config.yaml
model: "class-conditioned image diffusion model"
dataset: "stained colorectal tissue patches (NCT-CRC-HE-100K)"
train_examples: 90422
image_size: 32
horizontal_flip: true
conditioning: "class"
arch: "uvit"
objective: "epsilon"
cond_dim: 128
targets: ["tissue"]
num_classes: 9
cond_dropout: 0.1
norm: "layernorm"
norm_position: "pre"
activation: "gelu"
mlp_ratio: 6
head_dim: 48
fused_qkv: false
qk_norm: false
parallel_block: false
inner_norm: false
patch_size: [4, 4]
layers: 6
width: 256
positions: "learned"
init: "trunc_normal_002"
residual_init: "none"
optimizer: "adamw"
lr: 0.0012
beta1: 0.9
beta2: 0.999
eps: 1e-06
l1_shrink: 0.01
steps: 31000
batch_size: 256
epochs: 87.8
lr_schedule: "wsd"
decay_fraction: 0.2
final_lr_fraction: 0.05
warmup_steps: 930
weight_decay: 0.06
Rows from block 3 of a small class-conditioned image diffusion model, named by matrix and row number. Rows with one number belong to one neuron. Each number is 500 + 50 x the weight over its row's rms, rounded and kept within 0 to 999. All counts start at 0. Numbers have three digits each.
After each neuron's rows are labels from the 100 images, of 14848 (inputs lightly noised), where the neuron reaches its highest value: "patch colour" is the nearest of a few named colours to the mean colour under the peak. Only what is clearly more common there than usual is listed. The data: stained colorectal tissue patches (NCT-CRC-HE-100K). In brackets: how many of the 100.
# fc1: MLP up (model.blocks.3.mlp.fc1.weight, 1536x256), inputs 0-127
# fc2: MLP down (model.blocks.3.mlp.fc2.weight, 256x1536, transposed), outputs 0-127

fc1.334:499500499505500500500500313501501500502499501603500500500499500500469501499500500500500500498497500469500499499499501400500502500498500457501501501500501500500500499501458544501500500500500501501500500504500501499501501499499465500500499499491500483500500500500500500500500500500500499500501500499500500500500501500500500501515500500500500499500500500499502500514499500500500500500501
fc2.334:500500500500500504612500500500627500500500500500500500296500500500487500500500500500500374500500500500500597500500341500500499500500500500500500436562500500399500500500500500500500500500500543500545500500500500500500500500500500500500500500517537500500500500500500500501477500500500384500500500500577500500500500500500500500500500500500518500500500500418500500500513500500500541500500
patch colour: grey (47)

fc1.223:500500500500500500500500348501500500501500500500500500500500500500500500500500500500500500499500500438500500500500500248500500500499500500500500500500500500500500500500500547500500500500500500500500500500500500500500501500500461500500500500500500500500500500500500500500500500500500500500500500500500500500500500500500500500500500500500500452500500500500501500500500500500500500500500
fc2.223:500500500500500500604500500500631500500500500500500500216500500500500500500500500500500432500500500500500554500500436500500499500500500500500500500505500500351500500500500500500500500500500500500601500500500500500500500500500500500500500500524566500500500500500500500500500500500500500500500500500500500500500500500500500500500500500481500500500500500500500500500500500500500567500500
patch colour: pink (65)

fc1.361:510586501381515500502501468497501500502499510477450560500503496519525505548497457546500452499508496483520500501598500516503470493491399553493497411502554437417490500497529476385498458495715500440499542644500624497502357501500590501491440494500503513504522579510521455500444474479499500523500501476500496492518507620586500499486568439438503493511500539500499476500573471504369591493506
fc2.361:555500323499485640501500497385498378505503330498522492465511506405246496500518504499531497500507500500474501470446466501505498500500506470425612443505498499610489493500500500483467596611497518544500491497466500500463486533515502480500528493500478501500500364497501500501370447522498480293480493500530489570511365486497487501607485502502500602401494501482514506499504478506499501501500
patch colour: brown (93)

fc1.11:500515396484489500519540538532501500511509500462555521499468543500498514480441545500468389479337500546500501507500499512464500475467309503500484443524499500417368434500642513486474500500501555389549500618547534458500500504501582500500500575549542544440500524501440500544500470501492487509499520510500512500500498499500500506443522500452496540502359500500500494467583435500481560451500
fc2.11:500500496500500558422500421400472437483495495519433475504545493500508477500504500403645525500514432431397500427485550439502528513500577389422524530500486535546549500500442501500590467480372500500465492435449467500500448500500500635500500471368481409476370443458484524500506500500627500429500388500500500500439500503436500452680435465596500500500591500566501500580464569457556500548500
patch colour: brown (84)

fc1.627:586500376521522499496607494528478500508500439506593505537501643455452486500503524500496534510339500529387499500553522494498506454439466499448500562487468478442411490484562551473502461579496499426537472537500518489442644497503629508420498530517507500470483520576251500598538480499500501501476498453556473500498498486456467500524454485501501651517475488499548557502560440436501501521497
fc2.627:441503637501517459445500470535506523499501570479360514506495365500574393483499499531525499500500497423500500511497496357465313576522522500500500505476538552476500502500493501500536303449337438500487515423537474406502410460429486495500499501452442500351537500500506490500453505489531503512488503504422527500455508496506500500601494433428500470504557490531404483558507379500451500491504
patch colour: grey (57); brown (41)

fc1.91:499533500500559498500194500510509500586437480500500505467507480500507500527501501497500500470353501501500496500601501500489500503444405504502496500505598502500500500501503500397500425498660500498500531499500498387505500502404329501500412515500653502666500502497500450500277500500500484589489500523383499506499760499500535503500500482497438493425493500503500509501500489500500603498500
fc2.91:594564493425500493502494498542597497427502473488420500507503522500456522503503472501500516596502500500478490501458494517318713500500499500503500500498498500456500500462501500547499517509487533501605481500522500451576501502499509503501504503500789500542484500497491565501406575484499500502428588349502503492538532500467505536501522509495500500521555370491502500500518568480507499509501
patch colour: grey (75)

fc1.489:538500570501500481500502507501674621500500645500504500493500501499500500500496515558500500499500500500566500500402501255228501595561484500500501500500499500500503500529498703474500500500500420501500500577475499357501425500496401500500500500499500499359500578501500500500482498500501499500500500499442500500410501505516533500500500500500500487500500611500499500502499356521429500500627
fc2.489:500500453500500500500466500500500382477500339614500467500500500428500418500542500456500500500500500500500500472462500500665500500500500455500513392500500500500500470484491500500500500520395500500500500500500500500500500443500500500500442500500598495529500500500498542500500500500500383418496500537650500500500500500500500458500507500500609500723500500439500348500500500499500511500500
patch colour: white (54)

fc1.310:499500501375518499535516564606500500547500500500547500488500497500509500501435507500439494501481500729514500500500500543498500369466500500500500499502501500313418500500500500500499500500500500443500529500730596484500500533491617500500500634520645529500562552560500500500500499437396500548492592501500506500523500501500499500344507485332501500501502500490443455430500378500500554410500
fc2.310:450500500500500514442478500443500335499500376517500500500573501369500410500500500469553500500500466401373500483500500500500500500500614439500556500500500493572500500485471500500523500500353500500500500473500500500500500401500474625500493500398500354500453317475499560500500500500586493435393295500500500506453500500442500447651500490614500500500500500532515500631500529449575500500483
patch colour: brown (89)

fc1.558:500500500406500500500500467500500500507500500488500598450500500516493500540500424549500457500501500470500500500671500387454483500498362500513500326500509473471412500500508421411500500500639500500500602585500599500500342500500529494500460500500500500500586525500569419500428500500500500500500500479500500500500500531586500500500540452414500500500500551473500471500571448549313604486500
fc2.558:493499399500496500498500496491500483500499436500500496500500500500500498500501500500500498500500500500499500500500488499443502500500477500492522501519501504501500496501500503346448500500500570501440498652463500492501467502609501492500529468500500501482499265500500500501423557501500500499500500521480504500500504500501500501600499499493500500492500500451500528500502562500500499501486
patch colour: brown (93)

fc1.283:500500332510430500513527542516501500494504362477571493492463533392471488495506509500500455499346500516362528500503437521491500500462502500496500492500470502467476325523531591471500513538491605500548416503524498488428643502500501496410500616523514500517489493499415577574512500500456422500500500606500498544498505513498500500492508500500500587504493504501610500500528468497502504499444
fc2.283:406500573417580500376435498500415498536500500500499538500500500500536421500472500500500493500505439303500444501505606412496470500503501500502521496443500500500500613418467423500506335361447445467491568500500500496505475391500501638500499500358453463455504500500588496443460500500603554500499463500500500500464497500473500396539500355485500500501498353501476463579500483500499500500506
patch colour: grey (53)

fc1.562:521539529500533496500500500344500500522551500436500565500539459500505499523496490500500537500377500500501500542598500450477500500501500541500500500500552038500500504500500488500500500394500500500500540500500500500500496500492501500538499541500500507570500551446514499527500500517547500500500500500435553501500569482500500399500511404500500499424500493603500500500500500500609500499500
fc2.562:505500494500491500500575500647500500355503500500537500500500703500499537500500500500500500569500500499425500501500499523500502507500499500500500498567500500500499500496533560404496542552505501500500448558499500500500499553499499500500500500500548500501501452496273500500498503496447500501500500500500502500500500472497499546500501615500500342500500500499500500500579500500213500500500
patch colour: grey (76)

fc1.551:498538500500500500500502500500509494501500177500501481499589500451494301499500500500560499499499390499503500499470500513501647500501795500500681499501526500500500501500500500500503500500453500500500497420500516503500497500500500500500500518500514500482503505500504533500568459446500470468361500499500420499499506618500500365655503500500502499499500309528500495500500497464551499499501
fc2.551:500500500500489500500562500544500500500500500500630500500374685500500569487500500500500499500461521500500500500500500540500359500500386500500500500500500500500500490616560606500500625500500669500500500500500500500500643611501500500500510500500500500500548500510421497500500500500469500500500500500465550500500500404500500631500500625459397501500500500500545500448500424500500500500500
patch colour: white (57)

fc1.453:500501499489496500500499524523500500500500500500674500491500500500500500500500522498465497500406500655500500500500500613500500385476500500500500493500496500277442433500502582500500500509500500497518500492619579498500499500499617500500500676556657500500500500500448500532500499500377500498484552501500500502500500501500500500405501500405405537501501500500500492483641500500500609500500
fc2.453:418500500500500501446500500439500374500500484524500500500542494500500493500500500492502500500500483433386500500500500500500500500500525448498516500500499493584500500500499500500500500500286500500500500500500500500475500456501400640500499500366382335500500306497500499500500500500602500498459302500501500500453499500399500451615475477501500515500500500685524500647488501480600500500470
patch colour: brown (71)

fc1.433:530575500494505500500464423506494499499515496500501517500500500500499497509511501500500504500475502460501486500582508502483494511481499501500502490516551425499489499500521500502500502502497526456500494500500500463492325493510464500500482521496512500503506500500501500505499495497499512514499500501500503502427499543500497510502532477419537513536502500568692499501512497443499697499496
fc2.433:506500500500461504499516498494528500500497500500591500470500499500456494501564481500500500500502500499495501500500456544507500500498500500495500457590499401500500417564500501501494505621497591503526496501499500500492655500452596499500501498500500508561500471500500500500518500504486253500500500503500500500500602500500500501500500549497500502499430500460502501499581500500445499502436
patch colour: brown (35)

fc1.505:570648495485501500501488434498485500499500501500320573605500500501555500577483500500501504500393446502544500500681584523471507564499500501503500499501526499412505500460500500500501401499550501328499553408501500506503479500470494504493500569500501519495500528468502426536489501499500499518455500501500502529500543490500500500499506446501510493500501500563498499494517499503500532498501
fc2.505:499504482490475556519481500432720500500512500498491508403543513484415519632593505464512500500514443499453527450451422500449719545502497468494520498619487501500476496500534499500483506682500507534500493500499500429535495502196499500500500501518680500496461500432500567497479500498486311456431500500600500527500465499493500500570502500500500493468498501494501500500530512500498501500501
patch colour: brown (74)

fc1.280:500503500442538501500500458499484500501500500500496500500506474500141468501500499500500500500501500505484510500499455500520502500500502499500500503500497500499418377500500619483454500500500539495503500525500500500497568490499498508500500500489691500500500457500500385518500495525500499488500518500500499500500500338500500498499499500500326609500419500502494500500565502500564566539484
fc2.280:500500500500500502500500500500502500501500500500500500499500500500645500500500500500500500500500500500500503500501527500500500500500500500500500501500500500500500656500500500484500500575502500500500500500500500501500000500500500500500500500500435500500500500499500500500500500500518518500501500500485500500500500542501500500500500500501500500499500500500500500500500506500500500500500
patch colour: grey (68)

fc1.477:535500523500564497500510497532363491500499477500498532482501498516475476547498499504500502562322471501410501502528566503497414490499500500500506497497500498493500501500524388501501447506501553500500547498504512502509507502501510496491366487500501499499547501500500355492501502501500500514489500499488500431501475494500496492500492413396497501500495492494537500491501500500500560499538
fc2.477:527500500613378518600576501500548500504504496500500547500611492409397500655508500500500350501499484500386719500548461500497492463500604500499500500501502494500499466493500500501499486501564736500502522479505491505504499502498578498500645501500505501464462499500506464500486414505500425498490500368520591520500467495500499506507496500546500518397502501500500530500502531541500499500499
patch colour: grey (83)

fc1.682:507571500376516500501500448500501500501499501474443553500502497511513502553499457542500467500506496475508499500626500497483460496492396543495498411504554437413471500496529491385499456499714501435499528635501625481500354501500585500496448497500503519502529566506516456500449497475499502533500501478500498497511504646582500500495590432443500500506500559500499468501583472500375594489500
fc2.682:540500319499482629501499498409497350490501303501518476457505523472252500499510503500540499500515506500468500475427470500499501500500500459424628444515500500602494485500500500480464596613496532538500488503461500496485484533531500480500514498500499501499500335495501499501411470519500486305488495501509498568505398491492492501612499501515500584423494500467513501499509499502499501501498
patch colour: brown (98)

fc1.438:499500500500500500500500274501500500501500500500454500499499500500500500500500500500500500499499500500500500500599500365500501500499500500500500500500500500500500500500500500500500500500518500432500500500500500501500501500500500500500500500500500500500500500500500500500500500500500500500500500500500500500500501500500500501500500500500500499500500500500501500500500500500500500500500
fc2.438:500500500500500522537500500500684500500500500500500500205500500500500500500500500500500434500500500500500564500500371500500500500500447500500500500623500500426500500500500500500500500500500500500500500500500500500500500500500500500500500500560590500500500500500500500500500500500500350500500500500627500500500500500500500500500500500500500500500500500425500500500500500500500509500500
patch colour: brown (28)

fc1.46:500498500500869499501500500500501504500500502500501500500499500500529500499500501500499500641499500500501499500500671510498499500498527501500500500500500500500675503500503499510499500453500499499502501501500501590500500500500501499500500500500499500499502506500500499500500499499500500500501502500500500498500500500500500500499493445500500500365499500499502500500219782501500499499500
fc2.46:500500500500434500500556500500500590500500507500500500500500578500500500500500500500500500500500500500500500500500500502500401500500500500500500500500500500500500343545557622500500528500500663500541500500500500517500541590500500500500790500500500500500500500500497500594500456500434500521500500500417500500500500500500500571500500731500500500500500500500550602500500500500500500500500
patch colour: white (91)

fc1.419:498499501475834444501485476501487538500499500500501630500499499501500501500500500500500500551449501499501449541606639509370485499492499501500500499502503500479495500500502500506500501500500499384515588501500500500500517502500470545500500500484501494500502500500501473500500498412500505505500500500455500500486500497499501501502500324501499502477499497490509501533499525500499628499500
fc2.419:498500500500360500500522498500500503427501501500526500501500598500508499500502500500500499524499500525500534500501500523504478506502500500499500500575500452500500334496535631500500518500516707501576464499500500715501591529513483500500616499500500500499500474499498494595532386501447509501504500495500501511500501500500500522501500729522500538449501506499639512500500556500500499501349
patch colour: white (65)

fc1.600:500499500500640500501500500500501500501500502500501500500499500500500500499500501500499500574499500500507500500500675505500499500480729501500500500500500500500629508500468499693500500498500499500500500455500501718500501500500501527500500500500500500499503507500500499500499499499500500500501502500500500499500500500500500500500440500500500500420500500499501500500345780500500500499501
fc2.600:500500500500438500500545500500500522500500500500541500500500632500500500500500500500500500500500500500500500500500500523500380500500500500500500500500500473500500357555562611500500599500500699500500500500500500603500656607500500500500702500500500500500500500500487500547500500500426500505500500500421502500500500500500500585500500720500462500500500500500613545500500465500500500500500
patch colour: white (57)

fc1.108:500500500426510500500500405500500500500500500513500500500500500546483500500500500500500500500500500500500385500500500431495481500500500492500500500500500500500473501500500534500500500505500500500500500500500558500500485500521500500500459500268631464493500445505587415500500500500500501502464500500500500500455447494499500500500500374500500500500483500462500500519500505500500623500537
fc2.108:500500500500500500499500500500451500501500528499573500500500500500543500500449500500500500500500500500500500533500500500500301500500500500499500500500500501500500500500500500500500500232500500500500500500500500500500499500500500500500500500500267500457518500525503453500488500500500639558500500500327500500500500500500500500500499499500500500500500500699496500500499500509500500500501
patch colour: white (90)

fc1.270:500500500500500500500500344501500500501500500500500500500500500500500500500500500500500500499500500440500500500500500247500500500499500500500500500500500500500500500500500552500500500500500500500500500500500500500500501500500462500500500500500500500500500500500500500500500500500500500500500500500500500500500500500500500500500500500500500454500500500500501500500500500500500500500500
fc2.270:500500500500500500604500500500634500500500500500500500211500500500500500500500500500500433500500500500500552500500433500500499500500500500500500500509500500353500500500500500500500500500500500500599500500500500500500500500500500500500500500526568500500500500500500500500500500500500500500500500500500500500500500500500500500500500500487500500500500500500500500500500500500500565500500
patch colour: pink (65)

fc1.713:498498545364544468501485471500519499500498497472502524432500499529440518528500413583500468503537501388501500530493500434392502469483452510592501403509511448460394500507535484476496521501486506486502520603500567500502486492502549426550482500500503505505579542500550451501464505457499522498496501491502510494499405508565500501502547428397503501512500517466507484500500383553316579441506
fc2.713:491482463536458605476501491489543435468423433517499403483508499436504500512526498495578470500496498512449544427527503500467523500511501419499572522520504518536533478518474579500516498498509564539500487494499489493491499534478500500499545457501497505482466241495500510549484502587500478385504489554491547566499554518520506527674500542582500500434508501499502553500502635497572478539375
patch colour: brown (59)

fc1.77:499500499507500499500500275501501500502499501578500500500498500500460501499500500500500500498496500500500499499499502452500503500498500459501501501500501500500500499501441577501500500500500501501500500505500501499502502499499477500500499499499500500500500500501500500500500500500501499500500500499500500500500501500500501502519500500500500499500500500499502500514499500500500500500501
fc2.77:500500500500500518595500500500637500500500500500500500279500500500491500500500500500500379500500500500500592500500333500500500500500499500500500443581500500414500500500500500500500500500500536500519500500500500500500500500500500500500500500522541500500500500500500500500499500500500365500500500500593500500500500500500500500500500500500513500500500500406500500500511500500500527500500
patch colour: grey (57)

fc1.324:502501481426616494503494487508480503534496499498505607500486500522494544501488494504502494508455462490500469500558554508491494499481421504511501521475543506511431566487501451510496375500573487423483581475501543556447493476550492500498383504500503492464511345509509420488463465472499487533486500462500509501500489351516496493503454402562478504491431451505465526503500792499501537486605
fc2.324:499503500500479508487473499532589493579515481543526550500528526455508322543498523500498426472482497509523497485590493472560500786507487505615490486500499462487487500498515504472473465537543533538483553387500502459493523500498393454533500510503500501518511413482564477486314499500494395501438509471508500620469535474488518482570492527541543490384530564455508515494503571535499441495455
patch colour: grey (63)

fc1.309:500500500500500500500500327501500500501500500500500500500500500500500500500500500500500500499500500455500500500500500244500501500499495500500500500500500500500500500500500575500500500500500500500500500500500500500500501500500462500500500500500500500500500500500500500500500500500500500500500500500500500500500500500500500500500500500500500459500500500500501500500500500500500500500500
fc2.309:500500500500500500586500500500652500500500500500500500186500500500500500500500500500500445500500500500500547500500427500500499500500495500500500500537500500361500500500500500500500500500500500500580500500500500500500500500500500500500500500543596500500500500500500500500500500500500474500500500500500500500500500500500500500500500500500500500500500500494500500500500500500500557500500
patch colour: pink (64)

fc1.53:599553653501583456500501500500589616500500610500500500497499500501564500500499508563500499500500500500605500500419500411455500500500500535500501499410509500500500509500500501500500500500568383501500501509500499399630448501498500500509500499500499510385500713500596500500500496500500499500500500500424501414460501500577533500500500388499377427500500501498500435501499359545493500500599
fc2.53:428500424531500596500487549500500353474500423631500453500500501429500452500508500387500500500500500500500521376500500511708575508491500355500559500500435496500500500457500500500500500500434500500500474500500500500500500428500500500500395500500500452579500448443497612500500500500500500400489298596624500500393520500383500423500500500500534615500500500500500469500500500474564500500500
patch colour: pink (93)

fc1.298:500500500500500500500500378500500500500500612500500500500500500500499500500500500500500406500500500347500500500500500214500500500647498500500500500500500500500361500500500500500500500500500500500500500604500516500500448500509500500500500500467500500414500500500515500500500500500500500500500500500500500500500500500500500500500500500500500500500500500428500500500500460500473500500581
fc2.298:500500500500500500500500499500500500499500500500730500499500500500465500500500501500500500500500500500500500500500500500500251499468502500499500500500497500500500499500499501501500500500499500500500499500500500517501500501501501500500500500500499500684500500500500500500501500500500501499501219500500500500400500455500500500500500500503500743501501499761500500500278499370851500500500
patch colour: white (83)

fc1.76:526512500501497501500480495500502500500513500567540500501500670500302503501500493477500373514504500506453505500472500426500506500500501500437511500528501473500500492500498500500500526627408500501500502498501505384500535501485509500500500502499500526500491500500497500540500485500553492349480500348502499500437500474501500530566500500480501502548457495453532509492500523549500500501500
fc2.76:515517500500499505595500408500500500502502499500479505642500500500596501500500500500500505500501448500500504500561499500500517500500499500742500489500485508500500499510502500500495501500551505479499507497500501500508502500518498498500500500500500519501558499489500500499499473485500491618480500500358500407500500500468500500318500502502500399499499500500502500500492545502500505423561
patch colour: grey (45)

fc1.512:491565500494525499501458461501411501505499501499437722547501500474528483561506500502500503500483500501501468500751567502463487548499498501496498500505569500471500500500500499498500429499563501368505617335500480433502499500476436513497501535500509500497500500498465459500494387499500510562424500499497473562483499493500426498498531482500518486499504455638499548500501500498500557500480
fc2.512:507500478496427500500499498500634500386499499500500507500498652501464599500578514500500501500500502533498488501341491589486550500499493500494500500533500500500493430602527608506492623548487687541500468500499501480517552591306501489500539500508501500521503500498407512500496507500438444502439500501500494498500496448492500623500500601488500516495499500492530507489502418500500500500515
patch colour: brown (65)

fc1.164:494532458367616492543568465491308499507497506500517558499501582520472372501483502520500506552336460507501505500547534514507497457484500509505500538470505467496507507461526440480500434512632498440518513524531616528513499427528521487428437530496555509452494529497509413488509408414501479591500501392498558421507512566500460489498515448533545487529491470499520510492524568514479624472525
fc2.164:488501462499479556513494501438513464517523499553498517486668503388452427524512522461547495500493452470464466426502485504501500554540542460491511497528438502580491500483527499499494511552275520500505495396500501512498498516498480500500510486491451428498450500450518524500460472499492500197470403464626493573425469556499500460573485507499592582425526510524519508573435476520559485493499
patch colour: grey (92)

fc1.565:562523500503569476500501604501500500500500507500496500474500389500494504501428520543500502500500500500551501501514500483495500570500451541511500500364543419500497627505541500500500500429587499441499501605500500450567504504372501500506481502500496500383524636498518495480259523500500500492499500500472508459500500501500546500427500407339425500476529519500500463500488344500500534500643
fc2.565:500500422500500508500500500448500331498500332500500500517500502430500500500500500407500500500500388500479500469500500500500506500500631395501524500500430500500550500500500500500500501563500500500500491500500500500500500407500500554500354500500500421534497426500490600510532500500500493455500445561519543500500500500401465480548500500500600500500500487500500367521513500465500500500500
patch colour: grey (57)

fc1.368:500527385447491500509537505550501500499500489468588525489471552500463500500470569501500411500336500537500501507506500541459500486472360500501500411501500501384367434488674521481485500521500543406566500589559514498488500504485598499500500626538555519484500500499436500537500476478479492540461502509500504500500493503500498500500530500482477574501360500500499500500624479500456577429500
fc2.368:481500499500500535403500447407500457492500500500387462500547484500505494499506500399659500500520431454378500422471557438499572500500564396413532530500499542542550500500422501500627468486377500500500492425452470500500401500501503674500500471375496419460372462454486532500500500500638500420500377500500500500467500500456500501691414481547500501500593499569501500569476547476563500530500
patch colour: brown (80)

fc1.451:499500499505501499500501205498501500503499501501456500500497500500459501499500501500501501498491500500500499499499502501500523501497500500501501501500501499500500499501447631498500500500500501501500500507500501499507502500500446500500499499499500500500500501501500500500500500500501499500502500498500500500442501500500501503592500500548500499500499500499502500507499501500500500500501
fc2.451:500500500500500575500500500500680500500500500500500500267500500500500500500500578457500457500500500500500561410500333500500500500500419500500500500641500500467500500500500500500500500592500500500500459500500500500500500500500500500500500500556567500500500500500500500500500500500500309500500500500641500500500500500500500500500500500500500500500500500363500500500505500500500500500500
patch colour: grey (55)

fc1.510:500500500500500500500500401500500500500500500500500500500500500500501500500500500500500500499500500421500500500500500331500500500507500500500523500500500500500500500500500500500500500500500500500500500532500500500500500500500500500500500500500500500500500500500500500500500500500500500500500500500500500500500500500500500500500500500500500463500500500500500500500500500500500500500500
fc2.510:500500500500500500555500500500579500500503500500500500217500500500500500500500500500463500500500500500500527500500500500500499500500334500500500500500500500308500500500500500500500500500500500500578500500500500500500500500500500500500500500500645500500500500500500500500444500500500500500500500500500500500500500500500500500483500500364500500500500500500500500500500500500500615500500
patch colour: pink (64)

fc1.731:500500500500500500500500389500500500500500500500500500500500502500500500500500500500500378500500500319500500500500500254500500560644472500500500483500500500500401500500500500464500500500500500500500500604500500500500403500500500500500427500409500500500500500500500500500500500500500500500500500500500500500500500500500500500500623500500500500684500500500500470500500500500474500500500
fc2.731:501500500500500500500500499489500500500500500500643499500500500500500500499500505499500500500499500500500499500500500500500163500500500500498500501500498500500500499500500619501500500500494500499500498501500500502500503500513501500500500499500499500585500500500500501503501500500500501500501237500501499500047500500499500500500499500500500501503501500568500501500395498500800500500501
patch colour: white (70)

fc1.93:563496501462564500500488443504432500501500505500567532450500501499518502499501502500500502491501499321499462500568500351476495501502466499500500499499507499500441500501500513501493500501500500500481499542503524446608502500566485500500467500436535497307508495607552288474501512500500690607501500499500502430500385500500499561500500430482501502500500500452500493513500501499501530501543
fc2.93:438500502496500529500500498502499501501498486500743506500500500500500481508501500500500432500452500485498536503510501499499288494416500471495500501500500446500493500500544531501435483500500529501500446503499501773502514500829500481499501499500502501600504411500506462499500500508500503502502359517499500504500526500500500501508491499500500761475498500582523501499493655399679500501492
patch colour: grey (58); brown (30)

fc1.41:485500500500500453322499498500545500517481358500498500501500500491284527539501456498500500500377277502496521500501500500363500500443500478499500467500501487468500645486568534429501495501501493500500702476499506496498497464496500501500424608500509500501499447323499505500498512501500494494496500500500521526501545500524499425500496493344500514500502594509519500500535492305506623500500
fc2.41:532500504500500500500507500637500538499612500456554501433500398500500501500500476635486500500500500500500500529502500500495499500500500534500489500500722455466487500500727500500481500559503500500500500500500503495501500500500500500500500532483499511500511496555500499548500500500599440500500500500362500500475500490500500500500500500500473500495500500500500503469500503547498500500500
patch colour: brown (56); grey (44)

fc1.311:497498501480831439501481473501487540500500500500501635500499499501501501500501500500500500547448501498501447544607630511363487500493499501500500499502503500484495500500502500505500501500500499376512575501500500500500516502500468546500500500478501494500502500500501476500500498411500507507500500500447500500477500497499501501502500325501499502481499498492509500539499527500500626499500
fc2.311:498500500500368500500523498500500500428501501500540500500500610500508499500502500500500499522499500522499523500501500527504471506501500500499500500573500444500500338497535634500500521500521705501570459499500500722501604533519483500500607499500500500506500476499490497588551398501447508501506500500500501512500501500500500526501500725522500533466501504499643510500500560500500499501340
patch colour: white (73)

fc1.19:500500500500500500500500371500500500500500622500500500500500504562500500500500500500500448500500500360500500500500500278500500500561500500500500500500500500500426500500500500500500500500500500500500500541500575500576501500631479500500500500431500500350500500614500347500500500500500599500500500461500500500500406500500500548500500448500500500500500500470500500500500477501500500500616
fc2.19:500500500500500500500500499499499500499500500500784499500500500500482500500500500500500486500500500500500538500505501500499278500500502500500500500500499501500501499500522568501493500500500543500500500501499501557502500500502501500500501500500500500666500501500500500579478500500500501500502087500500500499332645500500500453500500500505500619480501500677500500500500511499895500500500
patch colour: grey (44)

fc1.688:577500370508525499496603492512476501505500444507615503524500656463453485500500526500500538514322498526417499499550536492499505444444463498441493570487473463441412482480569547474502456575499513408539472553499530484440632494508638507414498539515517500472481530570261500591543488499501503501475497440533485500499499495469453500521451479496501655501461492499542563503561453433502513520496
fc2.688:438507625501533470432500483512510524513501571468372508504510352500574390483500499525546499502491479445500500503496498380472332565506568483466502533467536541483499506489480503500561320444329432499497511407540475446490418461413501500500498493452419500368521499500497485500440500486526509500497500503436515500466503493516498501611469432448500500499571492575406485553500377500463516490501
patch colour: grey (65); brown (35)

fc1.234:597500413537500499500506502602500494472510470500513501544478669461479500509501529500485528497449569535365497501501500502500500472475446499491494568500434500454426502497550642487500500583497498457500437529485489475489615500497567501484500499509500500482500499602221558583529502505500508512492500500566461504500486500421499507500494500500486582538437498521500532506512410480511500499497
fc2.234:509500580501500500465498408548500535492500599500350512520491473500612439487500520500500473474505502360500476502500481344450426598536482500502498500478500609501496500514486499500522301425412450501459500453490467363503340501501440489500500453469428500232507504502507489500474520502548501514491513502500493503451493537500509500541500480464498444500553500503427517567500453500493496500506
patch colour: brown (47)

fc1.704:625703507398501427500500500500500516501500500500442500519500500500612500500276500526500595500500484500681500500500500500395500500499500513500500500500501500442498500500500500500500500500500500332500500500500500451500501500500500500500500549500500500451500632500500501500500500500500500500482500501500500500500500533500500500500384479500500500500561500500500472500500350500499580464543
fc2.704:500500500500500613500500500417638500500500500500500500497500500500500500586501500290502500500500500500409500293500500500543641500500500430500511500535500500500500500500500500500630500665500500500500369500500500487500500500200550500500500500500665500500265500500500599500500500500500314455500500500672500500500500500500500500576500500500500500500500500500500500500500500500500514500500
patch colour: pink (67)